A small image classifier, trained from scratch: muon at rate 0.016, trained on retinal OCT scans (Kermany 2017).
Rows from block 5, named by matrix and row number. Rows with one number belong to one channel. Each number is 500 + 25 x the weight over the matrix's rms, rounded and kept within 0 to 999. All counts start at 0. Numbers have three digits each.
# convs0: first 3x3 conv (model.blocks.5.convs.0.weight, 160x160x3x3), inputs 80-89, a 3x3 kernel for each
# convs1: second 3x3 conv (model.blocks.5.convs.1.weight, 160x160x3x3, transposed), outputs 80-89, a 3x3 kernel for each
convs0.49:520525503489505500492517464554494513470481546479492467476499524501505504558495500498521449518526562513496502486470507434466481457481494492487488511482513443520513514459451540479451549518473481501509521538524494498516523481488484506519472500462461476496461480495520513515
convs1.49:511465488521517504532524564457493491489497516487468523464515479526501469492514469507499459506512510437517516518495545500500486518506495491433543504475503507456481455539512475453501499446512484494470509514458492475453518518497535511414500542529468503482523477477503490496
convs0.50:554511534570549463539571464535511516585502514561495527500492514459485543452487539528496486549515521526513521458488523499539532507497487522490505508469479556511500538463495549504480506529481489478506541503458546549473530483520510495521470522497528500495483488523463473540
convs1.50:525491521532502504497495479494470534540531490517505448528485475451452489473489496467501514462507526475491500511492477503474480516518513463475500484516501456472515457535576440518508509516513470471454528517509491512501502541557567550537523537540435437399433454459471491521
convs0.51:482498467490475484524511506507519494524522541478546599484507536498524502498512468428473540567477440507478512471473473464447491464439466490487471504479502509511493516519503498477525521489450507504512484471461509533491493507505484509510487538532456457480488502497527498461
convs1.51:462495493481482497491486485521504496500516511470477480471462502479504508541486497517520529497552581482477486504527521509531529483523529505475461484503502521480448475483498514516544498483491470491509450504503499506501496529487476504471483488513468498503474479502522525503
convs0.52:509504533468496487459469480534529483529589523521499441472467512491482489518490494472513453432525563460488495479490438452528467442513472517513476504486448475473484478476522514483510551513469535511495481493516508487523503511574526524531502465509480490529499485514509482490
convs1.52:521551494511533461516521458515481541495509511503489496512477462446463435478453447480471415537499503466489564531502507553490511527498500440481485496530524512498502510495478487480514473445511515470414534530444527507486470469483539541509510501498508440464457489459473526475
convs0.53:555516501489500420494517477503494515487515489505503466496510512488516528501510473495515511478510512477474481488508470477485480457458469512540505536492491485475488488509478501477475494492484486488504511497476496499495485474528509488529579578538489502501466492491486508483
convs1.53:531509479499515517504492507517538498499504508514522499492496466479478479493478517517532452501479433473464458483531485500524485488511451452470533474499528490479490487473465494496476496558554504482529511503502517497503503476503520529519492500484472482525489502483531530489
convs0.54:514479506491490492500479494516494497503532510473474546531510509520491468511493464497527468508494487489501495522504543494491526475487500482468499490456486497463503506515469493479487472471454512478495525484536526505536486462492518479505501482458489496491490505467501509468
convs1.54:540505495526494476529540501533534523529516486522498484544523525531518506506518505494489521506505499499500517554488511519485511521502505536482488584496518534497516506534517485520544545526527453445476467473496480494487490474477506506516499510503501507497463442466490485494
convs0.55:454483516478539530455509497481500509477507453493495470505527484519514484501481510440463487470465481483497479491502536495489512469500504548506528490502526493494501525487479494490531471436490481493497490524523486511517471476489482485504536534532488479460485461471514502504
convs1.55:456452510499499498512508506468458473482511510511512520507471496512515524480529506539532512540533492552503481490524534509529513475482474519461485503501523502519509457478471518515476477522530499520535522496556511512507512516481479535563480496513507496510547504509503491514
convs0.56:459481465502523524457500492517553498496491483497501461504524525509482539495518506497496475503500444498484502492467453515483483538530540491492464527453471473525472491521507526515524522472482530499503509513466481520471516511552541500509508494478491518518502504488504493486
convs1.56:465512529478504521472501523494508518521488518527495506522507486515492478495512512498486476490492470494515483494478497501478468526498481516504542490472494507525516523521519537517540527525522477471487471480504483472487496519544481492457495478478476490486503491512507525520
convs0.57:506528522522507543470479508490481493508509495520511461490505520522495518536500497501463466486515517521489488529522506473477463443450439470512575530507496499475477508538495510480487490482488489490484512512530465499523478513540489505529482460481489491511537505509521494489
convs1.57:483532532515524541489490520443434503458478499501511509520474502505516493501512505517505509517504512537524535487500475481477475469484467501516532526488519525463515476469486473487507445482512531523539482481495478477481528517488536525529505541549489471499533513524485495499
convs0.58:474487461431483498484494534479501455509548536490507531498473496534483505494497506490510517534497516496475496514496508505511500497463497486471505477479487492521480518531481497547504506492506453423453460458513483494529525536475475484536490490519495458471507473481470444480
convs1.58:533515518542527493516530511514515500546512518495482533513527494512519488548539530510523503469466495471449499522501506490493466493496471482472486513539510498499480476505458545501443543501508515487474508468515523467506488499489472501481521513546497465489532494519541515519
convs0.59:500540507491511503459491515494501524523487513533524458476496518507508523520481498464506535481541514527535548513496491484496472470470453518479475546540483519509497537482501509452470507496508523538521487503515506458514468519475490545548452458470509487510509492513529517513
convs1.59:486496461481504467503521495497501533508470484496491525518523507485508498499500500498502488488517505493525509518537529519487492487490514463484511464504498483491475512516502488519540517522487515524517503521513492466475529491511489489492502511504534520500494502526493505516
convs0.60:459477473433492500466461498454558512489488514443513531511482507512505475519493463498463517491508554490510485471463439455478457494476466514503505502514532451492502497514512523501463523491501485483513460478475491473468489515493539492474503547481501506510514485506513491503
convs1.60:491495495490519478513479505537496498491459458508526474541496495488486471530525509534491490518492467558537495495510533479522521495497504513514516508492477543455508482574493481499487478436461522496478524516508505516520509475507507502457482501445471468479460479491511504498
convs0.61:526490518513449504508505496529522548492527495475462501487495516490488510512506507491496493520562536476475529515520551482455505473467501459475485476462456499496499477531502477431467487450496461496499497479464464487502528536524475529530498534580497492521509519539487520524
convs1.61:492493502494496535510488481484509499507522524551525512499495489522516517498522475490483429502550527455541524529542532546547510483505479501490506549493483477474493527496447523518542552505555461487525458481511486519526425440440499505455495559522496486464442489510487521524
convs0.62:529509435549512429521540459555537523504536482476537506478512494494494493506525512519488464476556480519487491497492511481482504495480505522542523515501505471474497478497531500500510472545520538514489544525509507511508528514495545498448507495470494480486486482500510513485
convs1.62:525532519480518519412535519531530524496512512474481495488491482505457484494466485481484503514470491519511495495481490490490500503479499513512544461467510490496518527503541470514492482518507499508502491501492487469493516460502506466550496494527516499472488488491490479477
convs0.63:467488493489490507544513512462525521486486543514461456508499493494465480523518501531518517476485514497494458509486515519480500542495518463500499519502464501487497536526498486470467482490505518502508506510514491470485480487460506487512494490522521500506503478510522505507
convs1.63:545517526481520512485494482504525482496514466521515471496446465497487481502499515460485478488518478466509514489519496493498475487516481472463500463461488501492511514465479512508496516538485556505452510484471498519496502511508509494510514525508487515477469466472528508504
convs0.64:489406456478381484517482487465515494536468588482462517497522495476512501489489490527478477507526540468486524498484492515520500504502503586486501551496487486498520470472534479442491542483497501485507491496519469485526488518506461465478522472517472477481457457490488481515
convs1.64:509511536494464468511467515508489489559525478537510443491478521484532474475484532504511467516509520474469531479474513445457507439482519508508493532469449554453494511547498434489476464519545485519495491506491483495434503504493468460488466463544510502501557478467494477463
convs0.65:529493495513496533521500544508513474487516524504517490528512536532542519523538520494489511478459504497501512496486542478484554532534585499498485497498464511521466487515505499506533492510509531503492517473445499467482484480486438467490435487486482480522478494490477502493
convs1.65:479502483452484474463500479516492465465419443477466520519505471478454448474472494512494496534540521543538520475459517480452487496495505506511514518508526518515492481503517505496489493481455456499521482503504476483479480468501493473473517522522543553566510551558517531524
convs0.66:527556509520545543496513490535477464503486481504491522459509543506529541496509496514479491532522473536523506449434449478457446491486498486498464517512494473506472544539475527486505508484518470479526479512555488528522529484455520477554505505521451462494485511531512516512
convs1.66:501483477489468475521491507503528504481481477472506497478511479455485443462471479466477460485492531466475482518523572529495553525541564498504453502509507505501468448517465457493479530543512468480470450492527448474494494470446543476456495478515501476432486487490495526551
convs0.67:502495500489474516477473535539541525522524505526512516499486477495467475494465499435478492549533439508519439509490498521525462494503444464496487554511504508537468502541539447527512491489486495464482474501492452528549497510512490504516474556555484493467507502479501510494
convs1.67:505511521520476486526477465498473529496524577461526545488456429546485471508480466503470464470533504516510514528501537526511515505538520530492519510530485461478482510555475418484477473516490515491447481487442466487447512509491520530520485477514481431412505430469526514523
convs0.68:524497487463510478566563531526506486463484487512530494532508488525538515475478469500511448480441501521524495483491475508508482514488480555527509544516501493476478493532539476514546498481481527520520477499480514516511476483469481496507544533531496503506505496502427468495
convs1.68:502505497509502481517527522551552484491463442470471489514500494500484469473502494552517510490464493494477482531511479543521470525496481492442470477481497516527499480473516500464502507497545490515550482474480503479487464501495485508489502469474526525556520502505497478474
convs0.69:513555515527476475545508483512487493494452510601487487492500498482523528508489514449453472524444464479480549492508541495510530491509486486489508519534517526550493518496495501497464529461483487505513511488523513523525504506483458501477444480541498515505491496502518498508
convs1.69:523538541528489518539491502531510531542511452495490457530494504469486520494493472505518525497508524473474504524475497489500510505511516506474470516503529504479499487493514486473512483503472490525525493544514531519500508518525477469470480483539487504511475490495490450439
convs0.70:460505534474478500505480480481514523572550549568570519525489459521506496498493515517487515528508467530520520477461490496448499478466490493520516465494535477499480475503498476456524473456526513493539492491498469523512508484506517520532498473533521497471541498443496490468
convs1.70:523494533518502518489487480508482453499467435496496451507507507478469446494452458496478501543485506551465457515515481505551523503531517480536515491493510503500484508490494502542533499452464502503499525502483527496491487472508471489533483501505528488478498475482533515507
convs0.71:463451543497434483503521505508489446500450489505546511498521495530506527507478497452507483482507464463479508541538482530539533512522522501510478490483505448454461502506535498469490496551512500441534482440460499527507470465501504500517518497543484483491505504536526490506
convs1.71:498486489523502508509500478511471516506479469510491468517503494501506498499462500497505489494485500523536496514524512522542536482505514493497504520521524522506512506512522496487474493495501502493487480505506483485513509494502531487525536501514493512488500493461488475488
convs0.72:534495472509541478516534520525526494526510487540508516485482485476475489501511523505511444501506491509499473519541495534515506474482492492498536472485528454482499513506518541529468507497461519537522507528534518499502539568490488536539469481499520486505507494504494489504
convs1.72:473522514521504512468464479489493538494459537519520511488476459484470450468508494521482439515509504482501503494489501491490486501484487480503485497506503507500509471464459481465446498541484488477466482482461495474464474465499501516492512524493488493473483496506482491494
convs0.73:539497447493479474485509440494481515516516499525522521489497513502497516516525509482466545453449472479517457530501549492469534517466507521502452447507523474481534499514514503492507459475526498470467513503501506476465516489505495486484564503501491479485479469492510516519
convs1.73:528525503521452470513488492490511463461496476485501542506493511512552505512509505523536529532496494507478495498508525508506520485490493530506459560503487536453466491516489500469493486478461466463515486458507500489496494512481488505532484485477530520514506509516525472506
convs0.74:497477514505504508497500511480500566444531531490474501472483500508529508491522500461520543490534563494504501503480477506521484491495463575563446552557454519508502504482462488540455501527459526485526499456505481434470493469514515495582476491534483498504455493518422475483
convs1.74:511523499509524496507471480473496480455447469474491477518492490470494503415529548490478476477477441524514469504477510492480490514490475514482489506528510500547542515472521564488519543493507476489476456467486484501511489510486472494488511521510486433527506510544530506504
convs0.75:500494557547519537498474455467468530513527523470533511502486488495496482481486477470460455498461461493484489491504522519484487491456469458500514515506461522509495492492527532519525522486554477493512480437488489451504496533528496497542485465480511482498493488497469462471
convs1.75:517473472517492492480491490474538512491509495496502528485472465459487459479484521504486479501475496515489483509507505497487470474500487507496465489504541484463496512488470498519530527476515507476502491500507486514512503494512479484518483508515544507461515507489507525502
convs0.76:418485510462488489469461459504497478511525480527502488532534456529513490508523504510502475472540501505515494514460465517480496538508509464479478499461502544528508508480507469462482521493484463508484467505467482503454521477476490498535482494483493478474521498508508501534
convs1.76:481488483482477501493496509507497493505495503461491494513542508517540531507523520498538497523513534579521492449481459448490496487516518472478477497508505527518505475489480468568522482483480501474471501459484520496472498518500506496472530501477525484533488471492461451485
convs0.77:495505511478520506464524513441459462464466493519526521494487467501475479511498501471465469499500507476486496487479487514516491472469474499499525506473526510518458519513498525491465448478486496476501488465478506510566525490500534519508506518559510484483480495477501519512
convs1.77:520476471503542493507524483568540517538492490478483524528499483487493469477506478510502495487491521508517526523511501523497493518499504484494526455493514507508505508466452529518486527524459526484474499471472498487483522516504533533460520494460521474466513485489466490500
convs0.78:544495471521500487508483493544460541474468540448464493517503485523516486511487502480487538520518480498492499493511455526509495511504527560519465510518500538489482478503498491492512502478488488514477503525481477468497454518563487495478509513468496508490525535492499493479
convs1.78:494456475523523509502490450446469465490470557491530541519484506529506491457478475479478496526514477540507491498540518499524510493474464461484487480518436459486524477534469497514464467491494469460500482522514488534482484506474535556492537537432512470486476495518463463499
convs0.79:443451498446477470444485487506513481495467494492473478515482482521515480473484493480497504484534513469503497522506511532523475513545469521505469524508488552524491497474498517486474527487475506508499485509497490488512460477473490500470466500471526500516517519497496466487
convs1.79:480476480502487512517506471495510497507520545460493499488484484546487488530523529488502520500464459508458490509504496492525498474511474530497494474474478478530537448489503496499462509496513484491501508499529505509510476466469489477489476499533523493516513508534517502525
convs0.80:484500482498537449473493492487515560491506527508468524496479493506500471476491472492466508524507473494504501501495527501480485461478492487480533458500488528505517524513536455516506509510468496471467488488473462489491508494501520524533525530556475484482488490474494498478
convs1.80:503544493536525530511522527456498513479542542501494564470496541496514543518499511487494469530502508520474518508515521494491505505495506487490473508501520521522521507505526523487505513492454486471548493489495498483463504518523488498508497508524531513521499495494505510499
convs0.81:499482455528474496569530519500495498491495501506526518489503506479484506491479478485501478514518508487499499498466481506493462473498499434477486496469497466482526510460468498475485479488511531503505512496482502515502460492449518470521498498492506487498473490492491498494
convs1.81:474489509479471510506490524486490520491473441519490431493494508498513483498506492458485488476473493494508538478498484509518528524505535538527501495463506511485496552515536527496494487526523518510527473482512547500519486495528456476532457487524517470496498454460489488513
convs0.82:474497528507488485486448454520431496581503525548465486496499505502488482471477478484461483501503538484494492524503486522477467498492485551475470533473488487490487492505502526476514471464478496483465548504527515477468499500513544447536535460482482486504485502503501501484
convs1.82:503517531533538516492516502506542549533600546539542479526490534464507520477483538513480493515533523527468440484498491445473477467498503501511502519539497465501504512497518487513512535568534509507517482479486487517482516493470500501495497476510468462447530477493517523526
convs0.83:510503465501507490472478517481479462487500475502539486484480497486481504511500512505516536453474558510481507525528509474516494480505535496505499481471480509539518508481539483500510485520471507522522493500482488474478506515473502508501451513499484480470477483519509516536
convs1.83:531522472492522485512512514472490512467486480484531491488534502477515496520538532498511518531514475477521500522525543504498535518515519512499500500523516496504500507518473509520511549505493507489501499483492514491496539502519495470531472474469513532511507496459525515487
convs0.84:493485505492480537502454525461517445473514484481523505523500502505510505497504494489437547528488507504503490484450477490445495534480513494451463484447487485477524461468517488448509491477469497491499492528530461505532492493532533497554523536534513488483480502501497536499
convs1.84:460516509453511510458508518479505471503509496487489522490481501482495529516485490490498486467517483463491475494517515513531525497494510533511497504548519447529518498535502506510475501493490468439531481485561504515533511522503534501482527507469552508492500498497487507493
convs0.85:504512513479525515527539524548540507540539513483494519526498489503481460468513472449517501482507528462483514453517532458500510478471480513478500521520469477490517485491531484504509490518503546514510519486509550492500485517511495507497539452541493492508500469454469465476
convs1.85:569534508538521508523479483489497507480519520486496473485462483507495486462487495486468476517504502499532537477467491498467527524492548453459514524491494514500526484531541473480504492487509493495532545498495508501506464470530473495509490506505494553484483502441450501471
convs0.86:487453513476468515483478489461447492474498517472474532504485501511483518500498486449485454517516495477519548464499500470508525520542514526576548496517556524496543506509528475487522458501453491520518499509524487501507438511521471463484508470459492483481521472522511481492
convs1.86:496490507483490534506469517559514477510488475493513513531496483498509523502503506517507523491542584498470525530510494528493497513506528476484484476492499484489501472497472458495558438445574501540510483479508456473483579579515533525513511492497526527544522516532496471479
convs0.87:495465462508517462509517503528507515531492496518454492498493507476494518512517534542531482527539487537531525529490527534501510517492490546527538547531509517525504494504493494477532529482535504477467455482482461482520456489525524525515509506575484465493479490516482509524
convs1.87:502546509482514522482511511503482504506478508458487522483499471480491501477508498443493501446473508506484514512518524497518471490505479476491523446439495462518468515543483480476499538547486473511521515525514454490493482508475519507469507526498491499533487522500522525513
convs0.88:494512506473505517527501504531504485542546512492505521496499516507521509504513505492456508475485528459484474514485485524534500512531526509505513490474465486517531506543479493480477495499511504499464484487473490519485509477541483498485487509539493489471479503497512516495
convs1.88:482466506498471502511486469492501498455484471446455481462479491495512475521507487494499488483496499514494507485467458489451459494463476515493488501499501513484497514482497481478503539491468526489516500509484500505465505484489516484513526525556513509513518481488548486501
convs0.89:519468437542500482506438519483479476575528533520555497493493486506506478493495504579534490540518417504547435473461492514478482474452464482466494477497516507452514482463504507479507541435500490490468502486436487489518488502538499500465415509482499473492488511503497525532
convs1.89:481508488459505489497533533497498511501491476500509510553501512520525492483520469439501487453546556469503555509484493509499502492496522485472478515530522518524511479502558431491507484536499501513533495471516499495501460474508477536488433500514479549491458506454467466446
convs0.90:550511509507472490469474473527475484524521489521516545502522485489526518514517507469453455460462470523489542555538514500459499454460496498508492461496483524518485525484478467547523485460484487502514483462495499524496510489483544481481491475505501506524475492519473494497
convs1.90:548491522530492493548517463507513506466496496480520495515530548494524490493491497499495556474500546441507491489476529511523498513531512509484558503482501479519509519492480532533540517515496519520510515495480451482489512481480496534535520482493524508497498487480486498493
convs0.91:481486479494526542504568564499514542517518514515514519510505476513483495515488514503517480464500469516504534469479466489478468488449444487497505490501472500510450514558448536527491483523514498506501499520520527561515486537519456485531511477482528496496497463474496473515
convs1.91:478467472515486520537509525468464456471480515503514525501490511518504481522527485472493501457509526484544519531516486529527511521509513463510498496516500493546518521540526482486487490472485494516503518504509489502503529471484509472510509484492502489498471497472464493490
convs0.92:502498484531518483492509509555550498501604569501508455499531508525513490497486498484462520522506530483477522465505508469510482438474460450480466503515494482483495493508538488533472408512472482476465474484485466528526452480459459488514492468506494502491481483470484480493
convs1.92:471526490477519532486473494469485518493531517501574554479499490521514505481465512506486518533510527539477534468490528474511528483500534502497482502517504506514487542573502503532483483526545480478530467487502470491482492490497470458519472511555546496472548525489511497476
convs0.93:499489485511513472482512460527524535553564516518561515532516506519497498485468488452486471470509459490505501485489520484474513514462526452499484521479515528498466492485532563470536507532462465453480488491456514530476489545521504500519467513473512506505507501495501480470
convs1.93:514507480517553487494490482530464504525476464460487514525499510503489489482488498474514498477519540515500574495542527489487497497526523472468498448488490476495489460483461472510460485524452545546488571547515533505479525479470502488485485503484497487470502472477489495469
convs0.94:476465489448487498460520508475485527533508502497457490497495505558505497519486505490492503474487490482506490493495506529500486538505488535460513540494515496480497500493494502482430513509524493489490485483506510490514457488493470490491468477452505484505523488493514474511
convs1.94:511527502477481502482497498482513509504482479474485512505477493498514485516517517523501507556510516524518515503519486494500481511528505498499458479498462496451454537495533503472561466459439527494514512525500495480482482518554468505493510526498539517511480495521492478503
convs0.95:506499491506488487474505485523534519499491556453487474491487491494487496468483523487510471460448479534539542506502483475450456495469442497494493504457482495472464502475441550436487516479527492496502519489493524477483484492516517523486514526520482489489479484484481482487
convs1.95:506547502502520495517533510498512512439467481483496527490513527551542501501526482483499526484512536468486490522503479540540508539540533467514512501508507540501494490494508464476519509528527497514541508503502486494485507511512472522546472519531516519484515521490525518489
convs0.96:500464395477473412500505452529509521504557551489533492489500484468496479474500475536505476512496503494511522507492502521461509515466514487479488460487437464462437479494507503502504502538515559470460545511488537496480503508502510486491534521502485486490486491490488489507
convs1.96:484476450466505486464555554469481512429396453459453532511500551508523525517520492496508502472465503456459502502482458506504447503516485479506516467522530484506522536505455527536459479550532504480449540512459508488486463441458466492459475498506506569510515504467473468467
convs0.97:468501464501477474557524466487518514539482507489516474508496530502493537502520503515490535502462515495480475466479478493506508511489483519504487532478506492520450492493449478504486538500467491523464497540486525458514492498487490460448552562508500483489498524507505502476
convs1.97:491501512494511542454501516510495506492491499506492482485517468515481468485464491500512527484549528514488568490499490489507507500504518515512491509494511511494508469481500501522476430519490509513496474476484497488487505514522511490510490470514478473524472476491485489508
convs0.98:482507466489496497496487521497508516482488490519522511502490501507507497479497513536552571493500516487510495487511491476506469478486484474509451501565541492476485516498535520491493476506460486504519461491496474482492490482525524483533505505488506499508495504508503496494
convs1.98:538512491466487461501491492481498507504513483470485485528475476490512482466490522484502447450488477511537485494512491456512501490504509489502533484505518489484507482499518481496553507466481492488524455462496513511513531508566485442489482467471465472479459475500482494479
convs0.99:552511532507493516510494472497527572458483509525508464512497459496523519482477515480515472488473515494495517529499472526512491502540520504512480545520461495546496529444455497492484500513483537523500489512499496490501510495489499506504466465514485488455488504499478493515
convs1.99:511524506496514499480469504500464490511470436522515460493492498459463450469475488484518492517505457513468505506496500529512541502487513528474462472515498479507518492547533461496476525513474524553514502505499512480479519458495500475516468481506521501508503504506505497471
convs0.100:538500489476487480479489491468497523434470499505472509473485487492510481499484483498502563502494510471482481478458481468468513491491510503470515478489485472516504512491501469471459442527485512521460459524461460487474507505447509522471520493511497506506489498485518513495
convs1.100:427509563464506526481479486487507492499505516501505564520500485514516492488514482495501458542525457538538467494538536474543550514510528527500464522492541501481561524543520509476486506491451491454528494454483538519476479553530495516474508492475506499523505498511542551528
convs0.101:517508467485498489514478475496540505504498450538522529468478482473487483485492497541541522508496574465427476551488492525520510534495485554511490540515479493509470503488491507465491503507503501485504501481500512469472483475480536531472483459553484479487485508510495486484
convs1.101:519486462480486485485502518530540543461454449484487507503553513513497494514492481457478500450458483519488479490480455489529477524526483474498448496476446507513505529493503501482503476514492512532520495492502530530537506496530481455484461479516494480498495480496522498492
convs0.102:530487410500516468516492540523528450465501455521499474472469492455504512484477504483444504491486462477490500477510503485474515499493511513590569483481532532494498465502515474508474534516471518499517500502493498520494544472482501450484441485475486483486454486496468491474
convs1.102:478496479537527539493499515527482507536497509503472479465479513507494528478547507483496486464490505453508518492507473477511456447467440521556563443478547508517552498519533493482500512509531466484465469510477461493454493520472500520536476481577471507535464473538499482513
convs0.103:481474464493507502545476469538463486478465502453491510503516489497490504513502508517484487496474520520475487496464524518458503519483512420488465454475493516535497516460496513480500436431513500490500542487489542502461457534563468463498515512513484512495479503490470491499
convs1.103:472464455504488509539510525504496473501491485550516507509505491514494508484490460498500503528502501527455481487479484533524525517518516509492486492517471477517526500527543522488469501499506518536532479507530487527516530504484491496498478510530500516470487500483504494532
convs0.104:502522478492537546483452507494497530470540524482524557491499502480481496480472478498432459470473492454541522519491486537544533499510509483486565501483515513500496531526478495489500457479462544516496500504524470498534538480453509496470498494479494506507495488495506483494
convs1.104:466491480496482443501510469512498494522545509512532499491499465494512503522496468538500474521518589495545554480507517490520516500517511446463469464484505469478506457528475466487480478485491480518500472505481470480468507473487516501447476489483466454439466479488511504516
convs0.105:510519533530550485488502509480518480484492479488472502494477484498515495506492517448513483476512496492524457511501509497488537533534535487472498499509539477514503462460463489507482459460559514505510506515505451506513513500494536525505491448493493479481489491493487479494
convs1.105:506445499470490511504504478516518496434485515484483507509494492528495515513548529466466494510460531557537537449457474470487464537503502502492487568485485527461483517521556477523513491487482509479486499450493538478493545517489503493482472507494563516507503491534513469494
convs0.106:465474477439516491478520519486477548531523489478495532484509511554515505532510479484519511469467513506470493488529493466512469431448452504507514466478468469450496468505528404530534468502509470500444456500486492486488548571509516539461529516499460498512520538530520505498
convs1.106:490481511484492494478498491523515522478454480496485507450491517494509516511503475494508493511478483493483504496503493486488501479491521489487493472516528507463495482503515464512456517480463503543534495516501507480475503488492506440485505489511518519538515520505517467473
convs0.107:497502539502510526495487508508550511555552521522542484543512489524488490496493527524495535522502518502477483472466487471473476466487478498541488506534550523463506464527497472527467474462464479505551502514545471485477452502503457497465480511482513524480478488483499490500
convs1.107:522529488510516465530522483523508502518477484494474502502477483497526475469488496487499484502500530490491572537528513494501509499530535519499477482491500459462499508535524465476511486457497554520546530513521505503478532442504512518543492512496499487473491470484460480520
convs0.108:487488538534479517534520519530504530572540490503439515502483471513511488496499513530474463517499464483486474545498507509488503532517536557478472472507495465486584541483480526485496484444480477482488501459485526503525483532527497483510514436476524479471514518504519516532
convs1.108:507482508522487508512478515539518507529533514501499487494467490505497526525511504510494473496474537529530502505494468518500469511513464527498496511496490489503509552494470543488493514437520494510513527520468505515475481463507501506553479468501506477468498472503509503520
convs0.109:533508492507474459524505471545544554558521478522513490504527516501498509514498528483464503498491505514537512515482491470454474492486479544532483543524499502494523489503533476479495511500494521508504524490494523476481495495514468467511502453487514507538515488498508473494
convs1.109:538519469509503458493476468566512510540508509523464494509482432565504426532515458476475456489465439493509478481502500481489488512498511456492529420446477447458490497498499484538516522551529491480481485507532485487515507459500555464472525493499511456414508474456487477473
convs0.110:499507563504528529528526484499475496515492463517494468526494540493488482506498492480555491500573491494485477492496488497475469490470538476484512496514517483454470521515455555544512503479461484490493502514500507515496502483514505503510502503486515494496493503510518515494
convs1.110:491487471479489508488498501535507515515479462484484510527469505512501496508515505491526509487497498484515517488492479542536512512518492528505475489504473501518488493511510473493525508477486514490517502469517496473521497532481485475504500502561468469462481491526482479518
convs0.111:515533544466497521500492470510516518491503498504502481562526499505498509489490465456485496468507485465479478480490476460456474498480485470500518502515467529486518495494516507487488448485480482493492500502487508510467503510525489516511522467444509501511495486528490484501
convs1.111:460513475509525469464479463479488495518479504526493489510527499536498492473495504513513525488481466521520511493487513481495473491479438487487486474566551523524505458478499530539507521538520529507511506527513524516503526481462554523501541530530476459487494504511526498489
convs0.112:480507498506534485477516484521518542518544578499510480501500486509514509519518495478507482499471448469488484477478506461451473483459484539524545477477503554538486494486492536524459539529511514503532545519461508525469465487512445530446453464483482506480494502478501516497
convs1.112:462442504478446463509483507440488465478497500559503507493511526475489486495480486481505518507543513515471500551505495542529541510528530498510471506483477513442452478521513472522514488530513487487481491511503506516526490489494502498513512519492479519501520530474475496473
convs0.113:483518507479492512539513522517499568524440528494481462464487482486515487518516471473492555476498533457483496508496533509476481512503472508535531492513522486479499503464474529498456534505493499485491468466485475503487490463461517497539517517495493489502496499486520504499
convs1.113:515513522538528527509468501458455476529523471501516497488468475490540496516507468470483514547506457561531501515512520501532538540536536517490489534488473574473471499530535523476538504417486494514519487541546476484478491503493501475534495496508510439483456474502511509493
convs0.114:435457458500496463529519482468478481503488511516516535521533472518482473487490493474530532453463482462494516481458477486454495519481492488523478496445495490502516510501474490465508520510548481503481503493525511502504477532510481517502478492522510496498528494469495477524
convs1.114:512532500496496509493502492487515529493478535528524509522517516468517466501468505484527462486502471533524487491474460492491469538536507505513444461505526489446470537492481507502522512497492523516480479493495486509491444467529490498530538478499510507468494434426475515539
convs0.115:529511532539501508498503477500485555497517518493462538485497502475515494480509482463497523517533480519489486498521497503496511488476533486529508470511524460516512515482549474517531517508470521513521556514538510507472472480497451497504495509506476509499475497499486515466
convs1.115:455479472478485488494482464541499471504492482470472472490494449537526504507527481507511486509490473518506507472491471521510460509483480522495504501480508465494508477531484473507494490513518494493478469462436496482493469505523503496464492500521526477467504469446532486499
convs0.116:560493527517498508465492462487463442524485509568560557500478508503498514458501506500503458478526493513503496499517512493483502432460499475499490506453502502454498548550496543516453470463458500470535476467527466469466528447451496509465533540485497491505483518504483503496
convs1.116:550488484591522524549501558511486499521476514494491500515533474462522486504505484469512555479464545465481476491520463512536443486494464484491499549498471539461464514513541538489573520470515468505506479530531492536514485450401482520469529504529496532548449454499470495546
convs0.117:489486521493465488477442434483488507462505498451498530492495472484476475522478478457457492511516535467488554494487502499456463501508493495477470509507479498525509503497509522480561487494575497509468485516461502468414468502516456522487480494442482482484490486499497509491
convs1.117:499514507479477495489482456474515475450506538497500532482481470491503505471513509515527469519538547482485479535537547512541504517488467475465511514484487499469490497503494470532499477520552515500498496482491504472462506522550536504467500511495514512489471466497510508482
convs0.118:529498538486520507472531531506502542496497517480494475522514501520467467520537518490536549453457463505440451517494489494505480500521465499449451545560497525505486499512491550499504465477477495503505471499537487506505476453509508446570541481498516491507496496497507513527
convs1.118:478513479507511503502518498521502500497483492485485481514503506480496501501508486514526496490546492523540515499488495492460487474474486460504531492541532491483502498502516509507546489473445473467479499508502508497511516560522505499487487519520506497479498492499504517494
convs0.119:517517490480500486512466449453510497461512481536497500534509513524504484478509495522526516551536508525516489474488492473491498446488512516484497486515469474509466488493494446496482465470456527481489522463509518478484495474496464499474480478502518536498509502492507515513
convs1.119:520507513509484479506475478527465467532524501473520482516502486525491481581489466510491477551496489492499508499517537499517536516509510497506486496467480542475496529506504495532496479485553465520491496552497524489485476426483558500546466495492507485514522502447522493470
convs0.120:464438442484507479469500497496501466494494489463475457478498514509535507465501533493451510521482472501512491466496499484488504528488501499505518501491457511462529511452485539508490544507463500473473518499463521499499492485485461486497479473509448478498499526496485497504
convs1.120:516491484544534488525495481479499527526529521502516487507472502511509501526496500542493483520549570478491528479460441482462453526495488449536528498510530505473544496466473510504452492521499503451486510495465496455463505464487533498490494504544524492492507518528527525500